{
  "vocab_size": 32,
  "encoder_width": 256,
  "fusion": "cross_attention",
  "decoder_norm": "layernorm",
  "decoder_mlp_ratio": 4
}
Rows from block 10 of the audio encoder of a small encoder-decoder audio transcriber, named by matrix and row number. Rows with one number belong to one neuron. Each number is 500 + 40 x the weight over its row's rms, rounded and kept within 0 to 999. All counts start at 0. Numbers have three digits each.
After each neuron's rows are labels from the 100 clips, of 14976, where the neuron reaches its highest value: "responds to" is what is common among them. Only what is clearly more common there than usual is listed. The data: short read English sentences (LibriTTS-R).
# fc1: second MLP up (encoder.blocks.10.mlp.fc1.weight, 1024x256), inputs 86-171
# fc2: second MLP down (encoder.blocks.10.mlp.fc2.weight, 256x1024, transposed), outputs 86-171

fc1.593:483584555452506533530545509453555511513573547504446533466502458540534494466475455564500427496499522484464476508454399503473517495523462501446478460522501544441508437489469565507475497527507563499553481505501502483504508556466559512523472481516543465582501550
fc2.593:572502518491540476571526510477388463465462528512463433468487511502463511443360492557494482507497503463549486511448537514520477512468521480512468491507561508500473513536441422565514499506440518529543500553503563423471480460446548540442523436503526487455474450
responds to: the word "do"; the word "to"

fc1.294:452502417540508568496497493470474519447521502505539473520508511493514490476562480520523446557617497446469539498455530519495504449636485486514438532507550484618473534511495509519501475489471513520461521446489554456413499524545492524524526498540517473475491477
fc2.294:474453454571508559532504503509471498480458595511527423505423527485475495493474497558486441559493466515479466490526508601467495502559494440472454491426543479472543478462432485434555513459487493466518519495475504576491572443493499518486517516503444509439468494
responds to: the word "who"

fc1.340:491497483515440493434547576554514461508547513539495501559533512556460473472452422511458559502491469530427535450530507506504515503529458543465554541477477543494471514551484510516448435544459519571396509460477515531474513492530502445482521517493580432488441516
fc2.340:543483433474519577568506472500554465518546499506540393538543486498478520506483495490466541485500560474518538436508514495540562499495522464597473501411509545480474502508488497493512439518518527502504515503495436456497560450546519526490445497448544489516539482
responds to: the word "not"

fc1.259:475473435574524549453519465447386510441529493507530558481472507404525451432523465507556494482469506500468529547505511500521473453520478521559479453563485469497565522592486435508499549547483485460473527525507470440499505489550413507533545466561484516516504448
fc2.259:559545449530545496524491533410546536565492503493489502471431490582509521442509504501522513497510502475471540449522523485489558538464552489522484487503577478540388506523557478523484561463435493462501487559499536494566460534537551508445508442473571595503541520
responds to: the word "for"

fc1.155:509457442464436543474574511511539503550477425468490526478500510402522469479450553475500549525489474490538432466497451554556540539497570532469455562431449513494498466420511466522505558464485549551504527479476503523543454527509471542620426480470519420466480534
fc2.155:510597512531467468458491507541452486473472507472435540490454483489462551484465512521534591534504433507517529525421439546548482479543461511402507504527500481460483570521525454455513496492497505549515353435490552545542529531502478501539421534514496544574466472
responds to: the word "little"; the word "a"

fc1.438:511559466454502513493530544526481532490475471545524480476470512487600551501577506529515543509461471518463507443535494520517456590483528486533565470543462531566522505467541530545442426518516485472479503468553507515472484460458481429516511519545465517424488506
fc2.438:492534504490422539476493488547506563454465509562497455513550469499571412463526465584530531459511461502503522587460548537535559479480520500525523477513515464532497569480485525460483523532488488499527436458436505552516552483458476544476511514489545618502468473
responds to: the word "answered"

fc1.146:449500469489488555534509462426477478478399502482374502510488503537518441499520506513529558498457459499493515433463596561511471490512522544448569466591537473551563562470493504519418480491493514479523428424562525505418498500570487440502510456491499508585479571
fc2.146:537537520523501524482519510551493550517478552503523495493462539501581474488527511479492534477550501491469503506466456564524435597449546523469433525437492483493474506467444477548479503487534504545577528466538491517526510507534521520533437465579480464544504510
responds to: the word "answered"

fc1.18:517379512443433537535512510523514501476486410505478470498471542546453509440461516548510511567504499506541428451461557455467576470539461474505510440542434492516497540516533464529490571538569471537504526481517511491455555517477512519550515466526555429489491596
fc2.18:493451532449507457502567511547482472566521457497568427475493508543465478445514535505495495511484524474566484508494522454500510498500485565511495530452530502514502564477500529447473518540485466503521512444490474396516579513486494515535560525460595457524486518
responds to: the word "was"; the word "it"

fc1.191:500489450459448530466534457469510406517471513538424492464493539540523510500509514452551520458470464513467515507483456491527532492493421439469500425509545507419484487516521466505584488511593498517413449525498557454473540462514539440486502472469557528534483431
fc2.191:498429457452539578504521472527538528515490519492424471510514451505468549470617497461506542510513482467385523454550515553500512518547544408484437493480482570496511552544522475518535529470513510525476480466486540555515424443461486457495554512472522512566552460
responds to: the word "not"

fc1.582:530474506437421446519514556485505500518518544509562481498491462502498501524556447506499404548541446414549523432472478457460543524518499487445407466510512499511465513545460525508513555570509464538502533409468479469473463570567531453488491503530482447526484460
fc2.582:481550524545471586485560544485454449466474454539468473482494515504474419429459557598501489489509557499445461497542512561467478512445500539514472566512537526510573424476538494484397507495499547498517505554493458570477511500528473484488519474444478485508453504
responds to: the word "to"; the word "do"

fc1.306:496499487528503486552458528497434439450535499457545528451479549568525515510521492568498502473517458496411524585435418487558469504439499482514487505456515499531625513468567528476557510527557575558486543495527495456518528494540495549515481533506527506519514517
fc2.306:507535516490537433459487379418540524545504439550482467491437543470544466462470520505492495475476485482545527520511437473461537495464498501552517454436436573497506483482485498496477475496473431522527541464506531501547568574472535500457494470504505567513508517
responds to: the word "not"; the word "did"

fc1.442:462488543440525549441566442508505433478613460465423502503485505608471481585532499493526450543476547552444520549484504407481429509564475537491515538434462493515552493411569516501426490527562524496544466505528526534515475483441474530550444539539529509476487529
fc2.442:526482494467437547470496516466517490492474482584504500349501504494519512389476529523473563536538477501497477526477526511571471529488514499481500534548485526563548495553486491514508541515430452439512561500475546440552545540578454468498448543508495521565573564
responds to: voice: female

fc1.107:499497476500515515502442518526537470550547525507455491518501490476412492529555453480496482495502516456486471435547549546515481461519471473479542469514513476521534514463515510476475462481528486538549487473544498505484435467518481454513503477532486561496571483
fc2.107:499540522522415462525429494493435505500518466486497523520477491533474479506426489497529496561449557566466519487457519447502531578512547504506446536433482440548561494487474441432533523501539450430470443522518520473503503507480559554506522467525467496470536500
responds to: voice: female

fc1.135:512571531526464498511514388474489462521500501505442546454491522565516425487413507480508490520482509573545451552556494496434527577530493493532486489541493471426525489523578506518490489574514515435549553442505492489468537534523574464540475546489517455618487437
fc2.135:470547494505452521485515496575505539515505495474536473551505494515543503443506500522467510566475541440501588472414466597475491486450469481417525447483523500510521496488402480540551513442464464582565500505503520530550485468491459546422466580510455583505600515
responds to: voice: female

fc1.267:535439421551416528541518531545484502433557415508517495486503492482536531537512493521478490564495504499573407445412521556427509466527531408512483503541538501527527462499562444478496481456424490557539464495492428493504494568530440477549497493418465496459473470
fc2.267:503559498479575449489522516449440568475502500530505494486589510509535494550506528427566544469471562608527526536425439498613537516526457510530535487472498526498517564531525546507495520554467480507469493509515504557412445523531458481535523462476489476583491501
responds to: the word "i"; the word "but"

fc1.46:468552440490543535497527513536501531500469488464510464480461503512570480537539446561540562440501542529502501546584409488450510553438442486533516532515420530521505484539483523455491455441469517480506540466523572520515527456509526597537413471495514513497477460
fc2.46:482489559492543522485467419503454450504523486555462531551526445500511489504459556464627419370512474480437461466497545526440477540498489481583507463446493483527494506471591487484487514513524512570514426453500438472516459503495522486495535500478516588471517534
responds to: the word "the"

fc1.32:498443572519471479518490479527528448528527519494489474499574491538432531495448550572506452521500500490528562499516558500532498484475512559575527542495503573488548546451470535525497517486566461465526484508615473462532459444527468524508528478546482518522475425
fc2.32:481534463468440529503540406496432447485462492447481493442470509524508542522514529464501492507571434494497416565461528489417477489613533577471488542479501529471544551490419485491478539517529547535528460459526509448482505477518517500450498544507514458532546551
responds to: the word "little"; the word "a"

fc1.572:476515533465461438477482529473506437431550440460492478489490543604550515493491469533491514536520629434579493523500465560520530434480466482508510563520511549514522481497477429532463571521496529564512513563542469458563490521499414472407502513445462487482503571
fc2.572:473534507478551525520501460399525494526524479531569492510512494541524570544504536454500560467503552561444493518585578511499561488504461550577456489437572432467533580434522489489450493452526512447477505526562526495468467562540524496442508450371528485484518442
responds to: the word "and"

fc1.431:441519499506513504442432555453453515511520430574479511507480505576508511448487572497528499419509567576543493491540409507512398487494528483476510522527482602544539478516502509467492506533475485522488481489477545486494493453463468571500537405434535481500469530
fc2.431:475541550481516615485533473440467437500470541507565424501489461536506440508558535414515567579438439486481495510521521440405520498473467550492584495520469480479535504524430498503528536517513506464555538493486504429459562580460507545482469546480497485479523493
responds to: text has "they"

fc1.711:498542476530484503557481469509533543495465472440486494521454394544553495509524524472494557557477516557493503412500558560532500538537510559467539435424521532541551522423452508492519536597489433535489434424496501457491507513491404508503428458522532562515510527
fc2.711:540504504462473516502514458528534527434508498533465495449451476468545479475516490614466573443513504474533510456496514532461434527514542474509519435512494498495499540525444454523487516471518526500593498482491519489526555520455506477495457483516465586586548447
responds to: the word "it's"

fc1.159:481575496453569491473524566529456510490458491483510465430474494515523526552548488450452506654434439476539569512465559480492489459472466504504501417471525464438490500470546454487512481543459529444533556453553488528480499571496555464490551511525467494480514499
fc2.159:511469512506418521496486534482457490465459548607517556527496528395502456563500506603560481499512455590522503554538467577449434497527549482501434528448412524513541487459500447425499522481524469520539536505468500452505567462497485458472562473507512556537580506
responds to: the word "i"; the word "my"

fc1.668:559494505480467533490555507562489450417483463493533450536591540500472508472482590478510548510553458511498557436428512509512529554592523512519462528528575529465501527475575500514552514491536529446509522496568492533520484488526468450493463442501399457430489503
fc2.668:520519495515446500475536522474512457510521558449431479455510491474503487516427494486512510521540443479503551475527454543598566527606489569507470557441465518440535548518475467510473532465554502580525472466538478527452471455512524560494489544509554520518524531
responds to: the word "little"; the word "a"

fc1.224:486500451495499442472560479547468543497501468544517517467487533484525417474498449506527553528470576503437505481508513450424442487437549481520559446553443481525530483533480408494464465482467523493493537433474442500452493555488494572470514475490592478556543429
fc2.224:587432468489574464475487484414517521599482515555469446508450521496582550506480510447561564529502462449523476487565615472568443585518528463531501582469500490478488436553519487505434579521444553461480474508459487534446511495450513447503519506467458516444455517
responds to: the word "was"

fc1.402:450534508496492464510494511489475467585460494545560408480440489571499495441553415514503517552588535501493472460526523498535522497533508502487453538525488484456494485575491500436556578432528492436499505473439571478442450530448516424456454486529501507569483501
fc2.402:543501462472483521496430532493524519548540484476508413558495542462479543524462478464550465460421496453541428450490520505441463487503556437527533455479589521545540566493491576540530468448509475561515556477517455496452506462471456489561532464475525512479452471
responds to: the word "was"

fc1.576:429540452485536461520535482492492456560462458503480503478541551546523482592500388501532526512512507564488486519534438489491486491543475438480426423545463538488571541498547457571573500536535459523504524498492436565501411499564506499483505464507514543511499542
fc2.576:475530565574515466467402474493508438531475544503438538517540466463436532409437506469474539455586435524560525555517465545512544538496515483527503472440446541507538502562559501467587503557535476479514529599445516523498503484470518472487517446442462502535574494
responds to: the word "i"; the word "my"

fc1.461:508558501481461435499512498557467501535480452439515391499531523543506457466499522475517499535518491474507382537502416500477480498460464476527455510537514503462534523601472512559475432486484508452449500506474527486464540465481525488436534524468599520485548490
fc2.461:489483492484498484502473545465550465502486514517528457548504468524459502521558503480452558505522548482504503512473451502545552508568526525537499575448521512534529509526544465517483455508509457480547420546423386495523501597556493511537457530421525533479476524
responds to: the word "what"

fc1.73:507402572443479567523509508462490508490535527497450439602477481462505549488489474504483468500522485500545518499449482481512480485498473515573514496533511471475493468458552508492493435501518503475486489462434519495560449504495509535447463447500459456549462481
fc2.73:498560496458476453472471460453505495503619494498478520549514544522532468464545487550543489436488466480503472541503498533420511500490551532564480503463470497530553524448526552451532540579533446517472418464516543498484481540535480478496422450568460442540542475
responds to: voice: female; the word "you"

fc1.453:434594549415510509483456573494520473491416385497460506454469480513482505454450529495517495480535536552521552505489522407500525493528467566534436547482488503510575484492536527569508601534409553562506534519478514495514455441481515478528479493592462465507532521
fc2.453:517489468494499417488501490531456457502536485503480542542608475539557577503475479576580521524522501449474481496471497545439499467435530481484495455489549472491501472535509502465502468541533558483455556441510549537460494549494538539485455524517483532495538594
responds to: the word "was"

fc1.236:488551537542515576507618549439517525506513498544521513509496489545482488497502464496570490451487476488451510517443459487487526563434488540537404488552542550514556497436459534537436502502481454569532540576481440439530487488476495512521481482584518556538469442
fc2.236:522441474530490442508501533501433464522508523447456527572459511511545431504508526490529592512501456459561526548556514606511543551510448494445537435527489426477466444521581505488416573512515476456444461476474533527489458459474515549448501508484495554499465516
responds to: the word "know"

fc1.291:508448480429522442511489544435428467523547492480492436567489530485573505550534498540524494541465539440450494478513519491472401485487502388392511488488448491488518473499501510425532518516501536449501519508514448497513627531463555516491539426468483486571465459
fc2.291:508460497517549536489480433359534546518566563511536485540494504477429448502476485526533472562496474572559578510446560443535519558517525552586485471538514565491491462491487493544528463524563554442503473410499550517464514456481548511513536451506457509463497513
responds to: the word "the"; the word "of"

fc1.381:469441518519505507532438579508473500498511570528487488551510565492483435517529524503505485464505483489489545493459502573507457534456580478489489475500485497495500547532494476541486483444478510492524511513486453568431518473537574479551533482475508515563528570
fc2.381:519504521497493510474502509500484476482541551464473518558521457598513521500547477500445475483458516545444489500494447485435418524449547539574508519511506411485479490487466525514496475474552470531593566437567569515550511495448480484513462522497530594521514436
responds to: the word "do"

fc1.693:458424486527502637544492565448503461480503501564451539455491577476559489462532486505474523549489443496505486493471431493520446478471483472491504547509572496498538508467510530623449443534535497445476463530553503522533516577393473433534535455514515530451524534
fc2.693:526402506517506513472517456444523484491488486532491462511604500456422598511443438535469482487506527432512451494493515498515534480490575530535512542489494455453563539535518478524486489445444484499470498527550432427452470487542521517464436530541477471505444528
responds to: the word "you"

fc1.150:520437414506520447515491557454486487480553442478559514441577487492467486506455445515495538499504533518533501509443534496587560491479448478542446473519512501508566500445538443485512466539462445494541392471477574430492512488476500522528557500551529469513547535
fc2.150:522471473452527466611427487547484541511516464564534482446662475568508480456501513406502509520532554567484490448591487509537460474522483483511540522502528496501472471551497518517492496489486454521517498511538566475454592521528476465466434458491509484488447449
responds to: the word "what"; the word "i"; the word "but"

fc1.327:515566530465494502430523562500551518448471490546513531473524507507493492557493529473526476487459487506528561452532471469552508497485512535491476477558486510458484505524541459499482576512460520501466442519519453487544473489478481479500437479495520505513448417
fc2.327:576515453491480528481484527516482538563535469571482455580484535433502528476512543503482405483419489440430412467504474523526510400520496480448494502445504533480516454459519571488498552486424511446420546462511539451525556414483506503555532512520454511471548476
responds to: the word "to"

fc1.588:469550515481482486482557443523503513522543524467522479515496519570491557506591533517553522503468466535525531485511594518516513484542444591460503489469510517511497638555487476548459513459469532458544614539522515498530473510548482466439513509506468489485536535
fc2.588:453491532497495504540514530520499502462523448513509499479492462508503473448541560551525504517572544500549493534478416479504497502530489524418505509507489483505515507447456544486490571500528564425538477479517455485490569536483549485523494451511501491460482519
responds to: the word "the"

fc1.635:501530510465439454548463492523468486586520533565485530520492455493522487481481441445495534546510472479470414506517496449514542524460542448523505501492498522509573471505439436548515549550528559517496505459464493472498483469457464489482565446529500516511573523
fc2.635:513532453471547498446464548497526504433487585483446457533497479496540464452572507485479509522482525549571473540510533464491486470497478491421481492415541362503459502586481431503547536510585471426512509531520572491471540514569522525434467461512438454517467481
responds to: the word "was"; the word "his"

fc1.584:477495493434440468456569540493477555470532497465481568460497463527474505514542522483529435532467514518403482479545433530594493474518432489517511470466503499588548451465509484459473534437393485466443527439472471454524521517533510547534511434544512504464515469
fc2.584:478599405479556504473435478479541583475549513498432525531451509529534585478534515557504537491455487522510482461530493406528504469525453434467451439508475528448417503465496434479556510496418474457513502501483513466507437558482488460496488485490457484576473400
responds to: the word "not"

fc1.608:483476508539514495532463572516507517519495467542443491489465482472486475523471428440514346538509428489504530470584520484473511597492434496530463467517466442475460456447507512477496501482483469452533519472518481500486466529589484604535502457468508500498524507
fc2.608:519556426586474442513499532508438541562575470453552562553405424435475444521502514493451596531567495484553471539471441484506471541515466547517463506453491434522510452505519517536485551480463495495467499544513467498520558489417489492484432467466487462524510405
responds to: the word "for"

fc1.766:522534481464501461438519495486460590473408485548497428560514526512441511510643526521477505509501533494519491560475578515482465444517475564468505500532522431616534573453476470530485495471491506468496521515504456532495511431431446478457520499533554574450584415
fc2.766:497493399534462591481427475495519501571566562560551504504483473494549508439458481491460513518593475548458509435521484521452586511579521491543450462559502501458478567515509500498516514466493477445513491480472495513392435521489485534506471470507453392482490525
responds to: the word "know"

fc1.468:512482506508457486486560487529419563502563472517469544559497450453530466465419446513467543426469518518516488456482522546445503494506478491469527559539463527442545536521529514458598426474546572481562508502474490531500491452510470451495467515436435544477477472
fc2.468:522462564452550478516543455597558556430476535437589500514517468499538536478492503468529451423494520487446480494436438544439567495465500550521475574499531452548489499562506506466449547468481558478533426514505506425442505496520552503585458463485416495496382529
responds to: the word "the"

fc1.196:523508440559512495533554519652554489442497530487499442485556520558490493548521486489459486493558502490465495497456465520551478470466541459482491527459522506459511556489457523506439506504505517498496522519524474485517446537503470436515504513566502542569519466
fc2.196:548472533429440525520490483473478518495496439447442488462472445504540523441468583539415521535413537475527539501482389574431435505545497518548428444499471496550567440504498467511462507511474516449546460424554504505490525455440548540547508505405506438531501588
responds to: the word "said"

fc1.245:548492471477433473456504514516521494469595560517508484495495531468496509487532556553552526554495514452489493500485462481553509494467522623569467456538547529526556474483448483484509431397525556466524458420492541515510579414461482468507463436506479509518488484
fc2.245:464426480519578398503545468513492497607476444471498502538453503578529514498453456507412529519465456517490441527468438475418479513474462450487479582508415535465514540430455470455499475509439471458500466546513461467502466529527505534545513523472504537469491452
responds to: the word "not"

fc1.419:434503459466452474456590517428559464483540503525528547499526497474581456581506512448474446506482532471468556481514477424425507540487515398446453472538553482524503472578449534479514444434462513495540460427489465464558534457562461496496508535543525486501447441
fc2.419:528548500496573452484546546534474488477532518564422554500497552470487542427453501510445573485446525504500522482499520583531390462544471463496482407468442477510510449430483511541488469488458414430504490551454508482509490513500490541547502491468553470419532530
responds to: the word "me"

fc1.261:427461456557532442492558503549524552483517473534462504431524539511507487539496447481560480476491482440477477524488364572536500502473462542538520535486489446502531526515555504516446557469606485557479439484445522512528529569502447503596509540508421547518479592
fc2.261:451523482490483450521570543559520524556535496463469513463517477503532521507524459460535486492523479479427512526455440468434479526461440580568485515478520489534531534522521455434552515486491455496510445470511601480538499509520541501603495531464490518451463566
responds to: the word "said"

fc1.288:536531541479511508518496500490500456531512553490388389508533507523603490546477481477536481437491533574484461497574502534479494588500537515500545520518502489544462467477540456482544478420468483575567461501466495591551435536447552457479420559573513515509504547
fc2.288:615550548552582502503518407498493549446456473562530499573462472533496446522531621506531445517533518464487531539477536481499453563506578494515475506439505477537536529467523531468491576552466479577482490516482461475495518514525512460503472543462465595541428505
responds to: voice: female

fc1.577:498499505503546517437520544543481493513469479530538427492526523522508439528504452559480484422432512555429522459507496502436467509531488514481464396469432514499490500445496426518527449562449460506499583453582491586493484455481474468520478488523443509478505559
fc2.577:514495483412527496517505486505470542559477508550487480498450538438481516538506437474549545480555559557534529501562457503466593521483550496522437549415435492485502486481601471468581519506523484484535564482485423458447549457596560503476481465486544489580496537
responds to: the word "i"; the word "my"

fc1.400:443458504512522500412491519508483448441491477484563504487541529507531519602522575482493427491551633536509486564505478451498447526435492548502398527473445545476481406521431539479561432435536507498504528481466477483479487556459499431477539482462421491489499518
fc2.400:493504483470518495466520504550508469543483566512480515485524476478602469463471475541514486446510475494459551522418574505529435452503494502573559441510494498490492547545577523533443463516510494488521445504457495409492540518583417499529466470504522491490493487
responds to: the word "me"

fc1.703:535475464476493459459564580537462571489461443457484494457503484576477511454559494473444584468502487475547506525472492522528503521467485492433524486506503457500516522503493456476418469502486448508522454500539435509491549583496546563468491433564516454511534494
fc2.703:519460437532509515426462479520577433533483535435475531509517518519507542476498489499559432468557502538461513481532500538487490539491473511566481456507477463449490431515594530508452507551453550546484408497452551456523624486511497444451418507498421535549492506
responds to: the word "was"

fc1.39:501534455443480538576499538565500505484401431526537494495486517469507453469578564498520519528494493543531498432532496565492465450476529416505534566553492517574567427499560490502494502488526534478512526506531441546495442486491468485463494527558559470445521388
fc2.39:489494487543514441480495555572485505494509480432470520557533454425502431555525519432444569543520456540419460541508412525568463551559527533445444479525448510489447534488491453474427503485471511553494456509491488510478478556489525545487517491492512441494519533
responds to: the word "i"; the word "don't"

fc1.566:499523535499534498558570544555551461471503496480500549541454452563451501462515475475576553540446477432488523516414508542504510441493463467559530493554498454462518394500495507504483503552553497462524573449527413504480494510422486475548449484538520514539538483
fc2.566:491533486481517510549501518478487490505499463548536457498431526504511513540497556516458487516559453516393465492495474528606470496522505506434469447483490503418514454505478487494431480462441508466487501539529543476538503491537561558467457432428502479456447535
responds to: the word "think"

fc1.667:490533554511493554491494384406489450563478507494552519496484448526490528557588548453520510533500538482512551500467526543491507507503483521442520463481561480469485517515504506553496485432490506534416456475526464556482519530484474606466393506497569481529540505
fc2.667:481480443510499512432512467472555559450537474489513444529479520506544498512539447537584510495449487505494471448467542511463519548508550524589521519478489526516468518496525547454487411512484503488508536529536600461551465439526550544506554545515534423440534462
responds to: the word "not"

fc1.312:509513493481481443577498490501479456410461472587547524474441415458555504498516404516440470466491501516431505524477462562456526500426456457535571499499520514466512467507563516507466563557448475489559563516536447570438476491477561465472604537420553454533483498
fc2.312:555500478512431419477496469502486502534492505499492482467513525481518518555519504521524477538486452604509446552518521533486503452507505537513507545541450491535492445434503465496501544487501522488525455504469535434484535501526488504559493507518505502478467566
responds to: voice: female; the word "i"; the word "my"

fc1.746:504480484531451506469500522459424472536538480531507489486475523534479452478441452428468463477535471447475494480487411504469476534526545394512475456544559475528520453518516610483505543490549481500476536489496448522521519505533519520512534407489481532590496490
fc2.746:506521468560460493470459499500469474541494458485536501475477570431511508477474512538530520559458397546507467523434432526573509551468507520503480533547464452454559494494476474466457553562522455447499496495525507547529485468481546469481486489518521467520494497
responds to: the word "for"

fc1.255:543427475502499514488454372515424485507496473511459528474493481484554481462468528552537480425482511485515443521518434527479519510455480465466430502529470422495461493557487522528507466515490543503456470482524488495519549569549566513520498516465511552488484425
fc2.255:501488452481498463449523499499577586476539513517531509519542413531470496442571451489518469526490481526469459511515517528527538483493471499505558470455561537475407552494451504493508539484458435578484456505537464542523482461469493495518530459525442500389508517
responds to: the word "i"; text has "perhaps"

fc1.336:479471462499447481533504516504525475446474531523483539502475521473479602520410484467535491513463534444467458439461474551493553568460578547448517477547494533519527471462504512512517465484529514554480480509483513487534476548515505487518586395428553477542476429
fc2.336:505460559500528550460537429457462503539498520495446495490496464555553473495485467468549470479466519514495465479449516441553446455489515565544448604449483462491432552452553440484447467443577475523501527474467485541491502499445588482512485401521525481465492485
responds to: the word "and"

fc1.116:492526512570552438561538456477425456489522477550534539461481509475517453445503471503479500481532458648488525556489446527541471487470534561468484483475481533476590486561491479478500524481524539509483518494529487502423557502489477561500457484569549516515463443
fc2.116:436527546480575478492504440520462486505505500475547531459424528601546428398520469618525542481483415503483552585511473434523562457516461540544506523423438563490523507452531521508450480523515520498515519494462520495500521540559531483488537452503480500555528519
responds to: the word "not"; the word "did"

fc1.534:505476546494473486614467453482494471554499551516495476470513442475496506505470441502461455543489499564496432482524459407471503516421484496507500547523534573515571524588467602546574419499539458506466443494446470504495509601563496460514514490483437540482502558
fc2.534:487511484467461503514483492509414539518503480469517458512358565461459550526517498463479448502531516522499505460588509559500562476408461458489461481428493505578531486535553427498521428479530514513536509524489454497444508483520535433526533506527518537501492551
responds to: the word "was"

fc1.280:502513464533477541572492508453508428516541502485513493532493515474532522429564509544486467491495472488499490427509500538422479450548544495564486485591544535516451482454462480592437465475498472540481539370461535542452482482544484513544479521501564525512538490
fc2.280:460467507545509508543458450462518493506386522518529463515516518482426501486561474521496425497551521507448488523593505496479495514521455487483476467459501485508486517540456500504543468470507549518480568519522398530448519515464482541411552503464542487474533564
responds to: the word "who"

fc1.723:502511411484529516541555493565511488471501433522508506438561491461498439539510417517485505481468523537518413416489479525482497434497487484457489457440492534515528523525490492555519565460421455539592511489538567539506536433565554467527510465544518529461595534
fc2.723:573460440442477453557475504458443535473573518503509544493487517584470469474516395505562483466518511579461562532519497588558511502543479528460536471481449462496647530513531519473517574582631469523498453451525485529463467474504503465475496514471467533555471567
responds to: the word "what"; the word "you"

fc1.89:417500489530466505462494558523495544487526506531490443513568519455438525476501511602460535507475498473526501483471450474501451524512546469498477511526490505570481525501512514521534468476454415503489543415496491494472508492558464545487509571508432497507503436
fc2.89:522559548437528511549475523460434440514398495583492556548525448567474511535525458497555570488509491560534529580529463504524459475560484476440518530471437489507530493515489477497520453515499534475463528533479473526523478465541548489476452417442464470534528476
responds to: the word "you"; the word "do"

fc1.105:476490501471492532482583474555506411531508406474495515523482527545520507590559509466528421491572536482509446497496524453481498476518495471545461445568463555475492517509433493582455521481486438469569464496504512488505486521526450544461492585545505486556425473
fc2.105:456489494493488472494490506468511494454586491546471497496523532403471473489460462456487514462501523564470497518452511501428495543501528461471466511470508482560571508453484509465486552437454450547535558473555551537511487489564445516498548519506397555477449527
responds to: the word "me"

fc1.103:475547464474497515463571508507529550485484528471536574565500488525519509498496433587502490516464512531537527565463521524572513500510529592489486481423513531488523496455459536500503395520477466467488519433518488500499445407527456504497533536466559537540495478
fc2.103:522531536495511445532501488514547502497551513471462551478440477449510518501558505452465491520462579535507587448509541533504487437521447510473441563573534485489476513528523446475400505482517539534480501516530455498547456552508490486535451473487527473492624491
responds to: the word "can"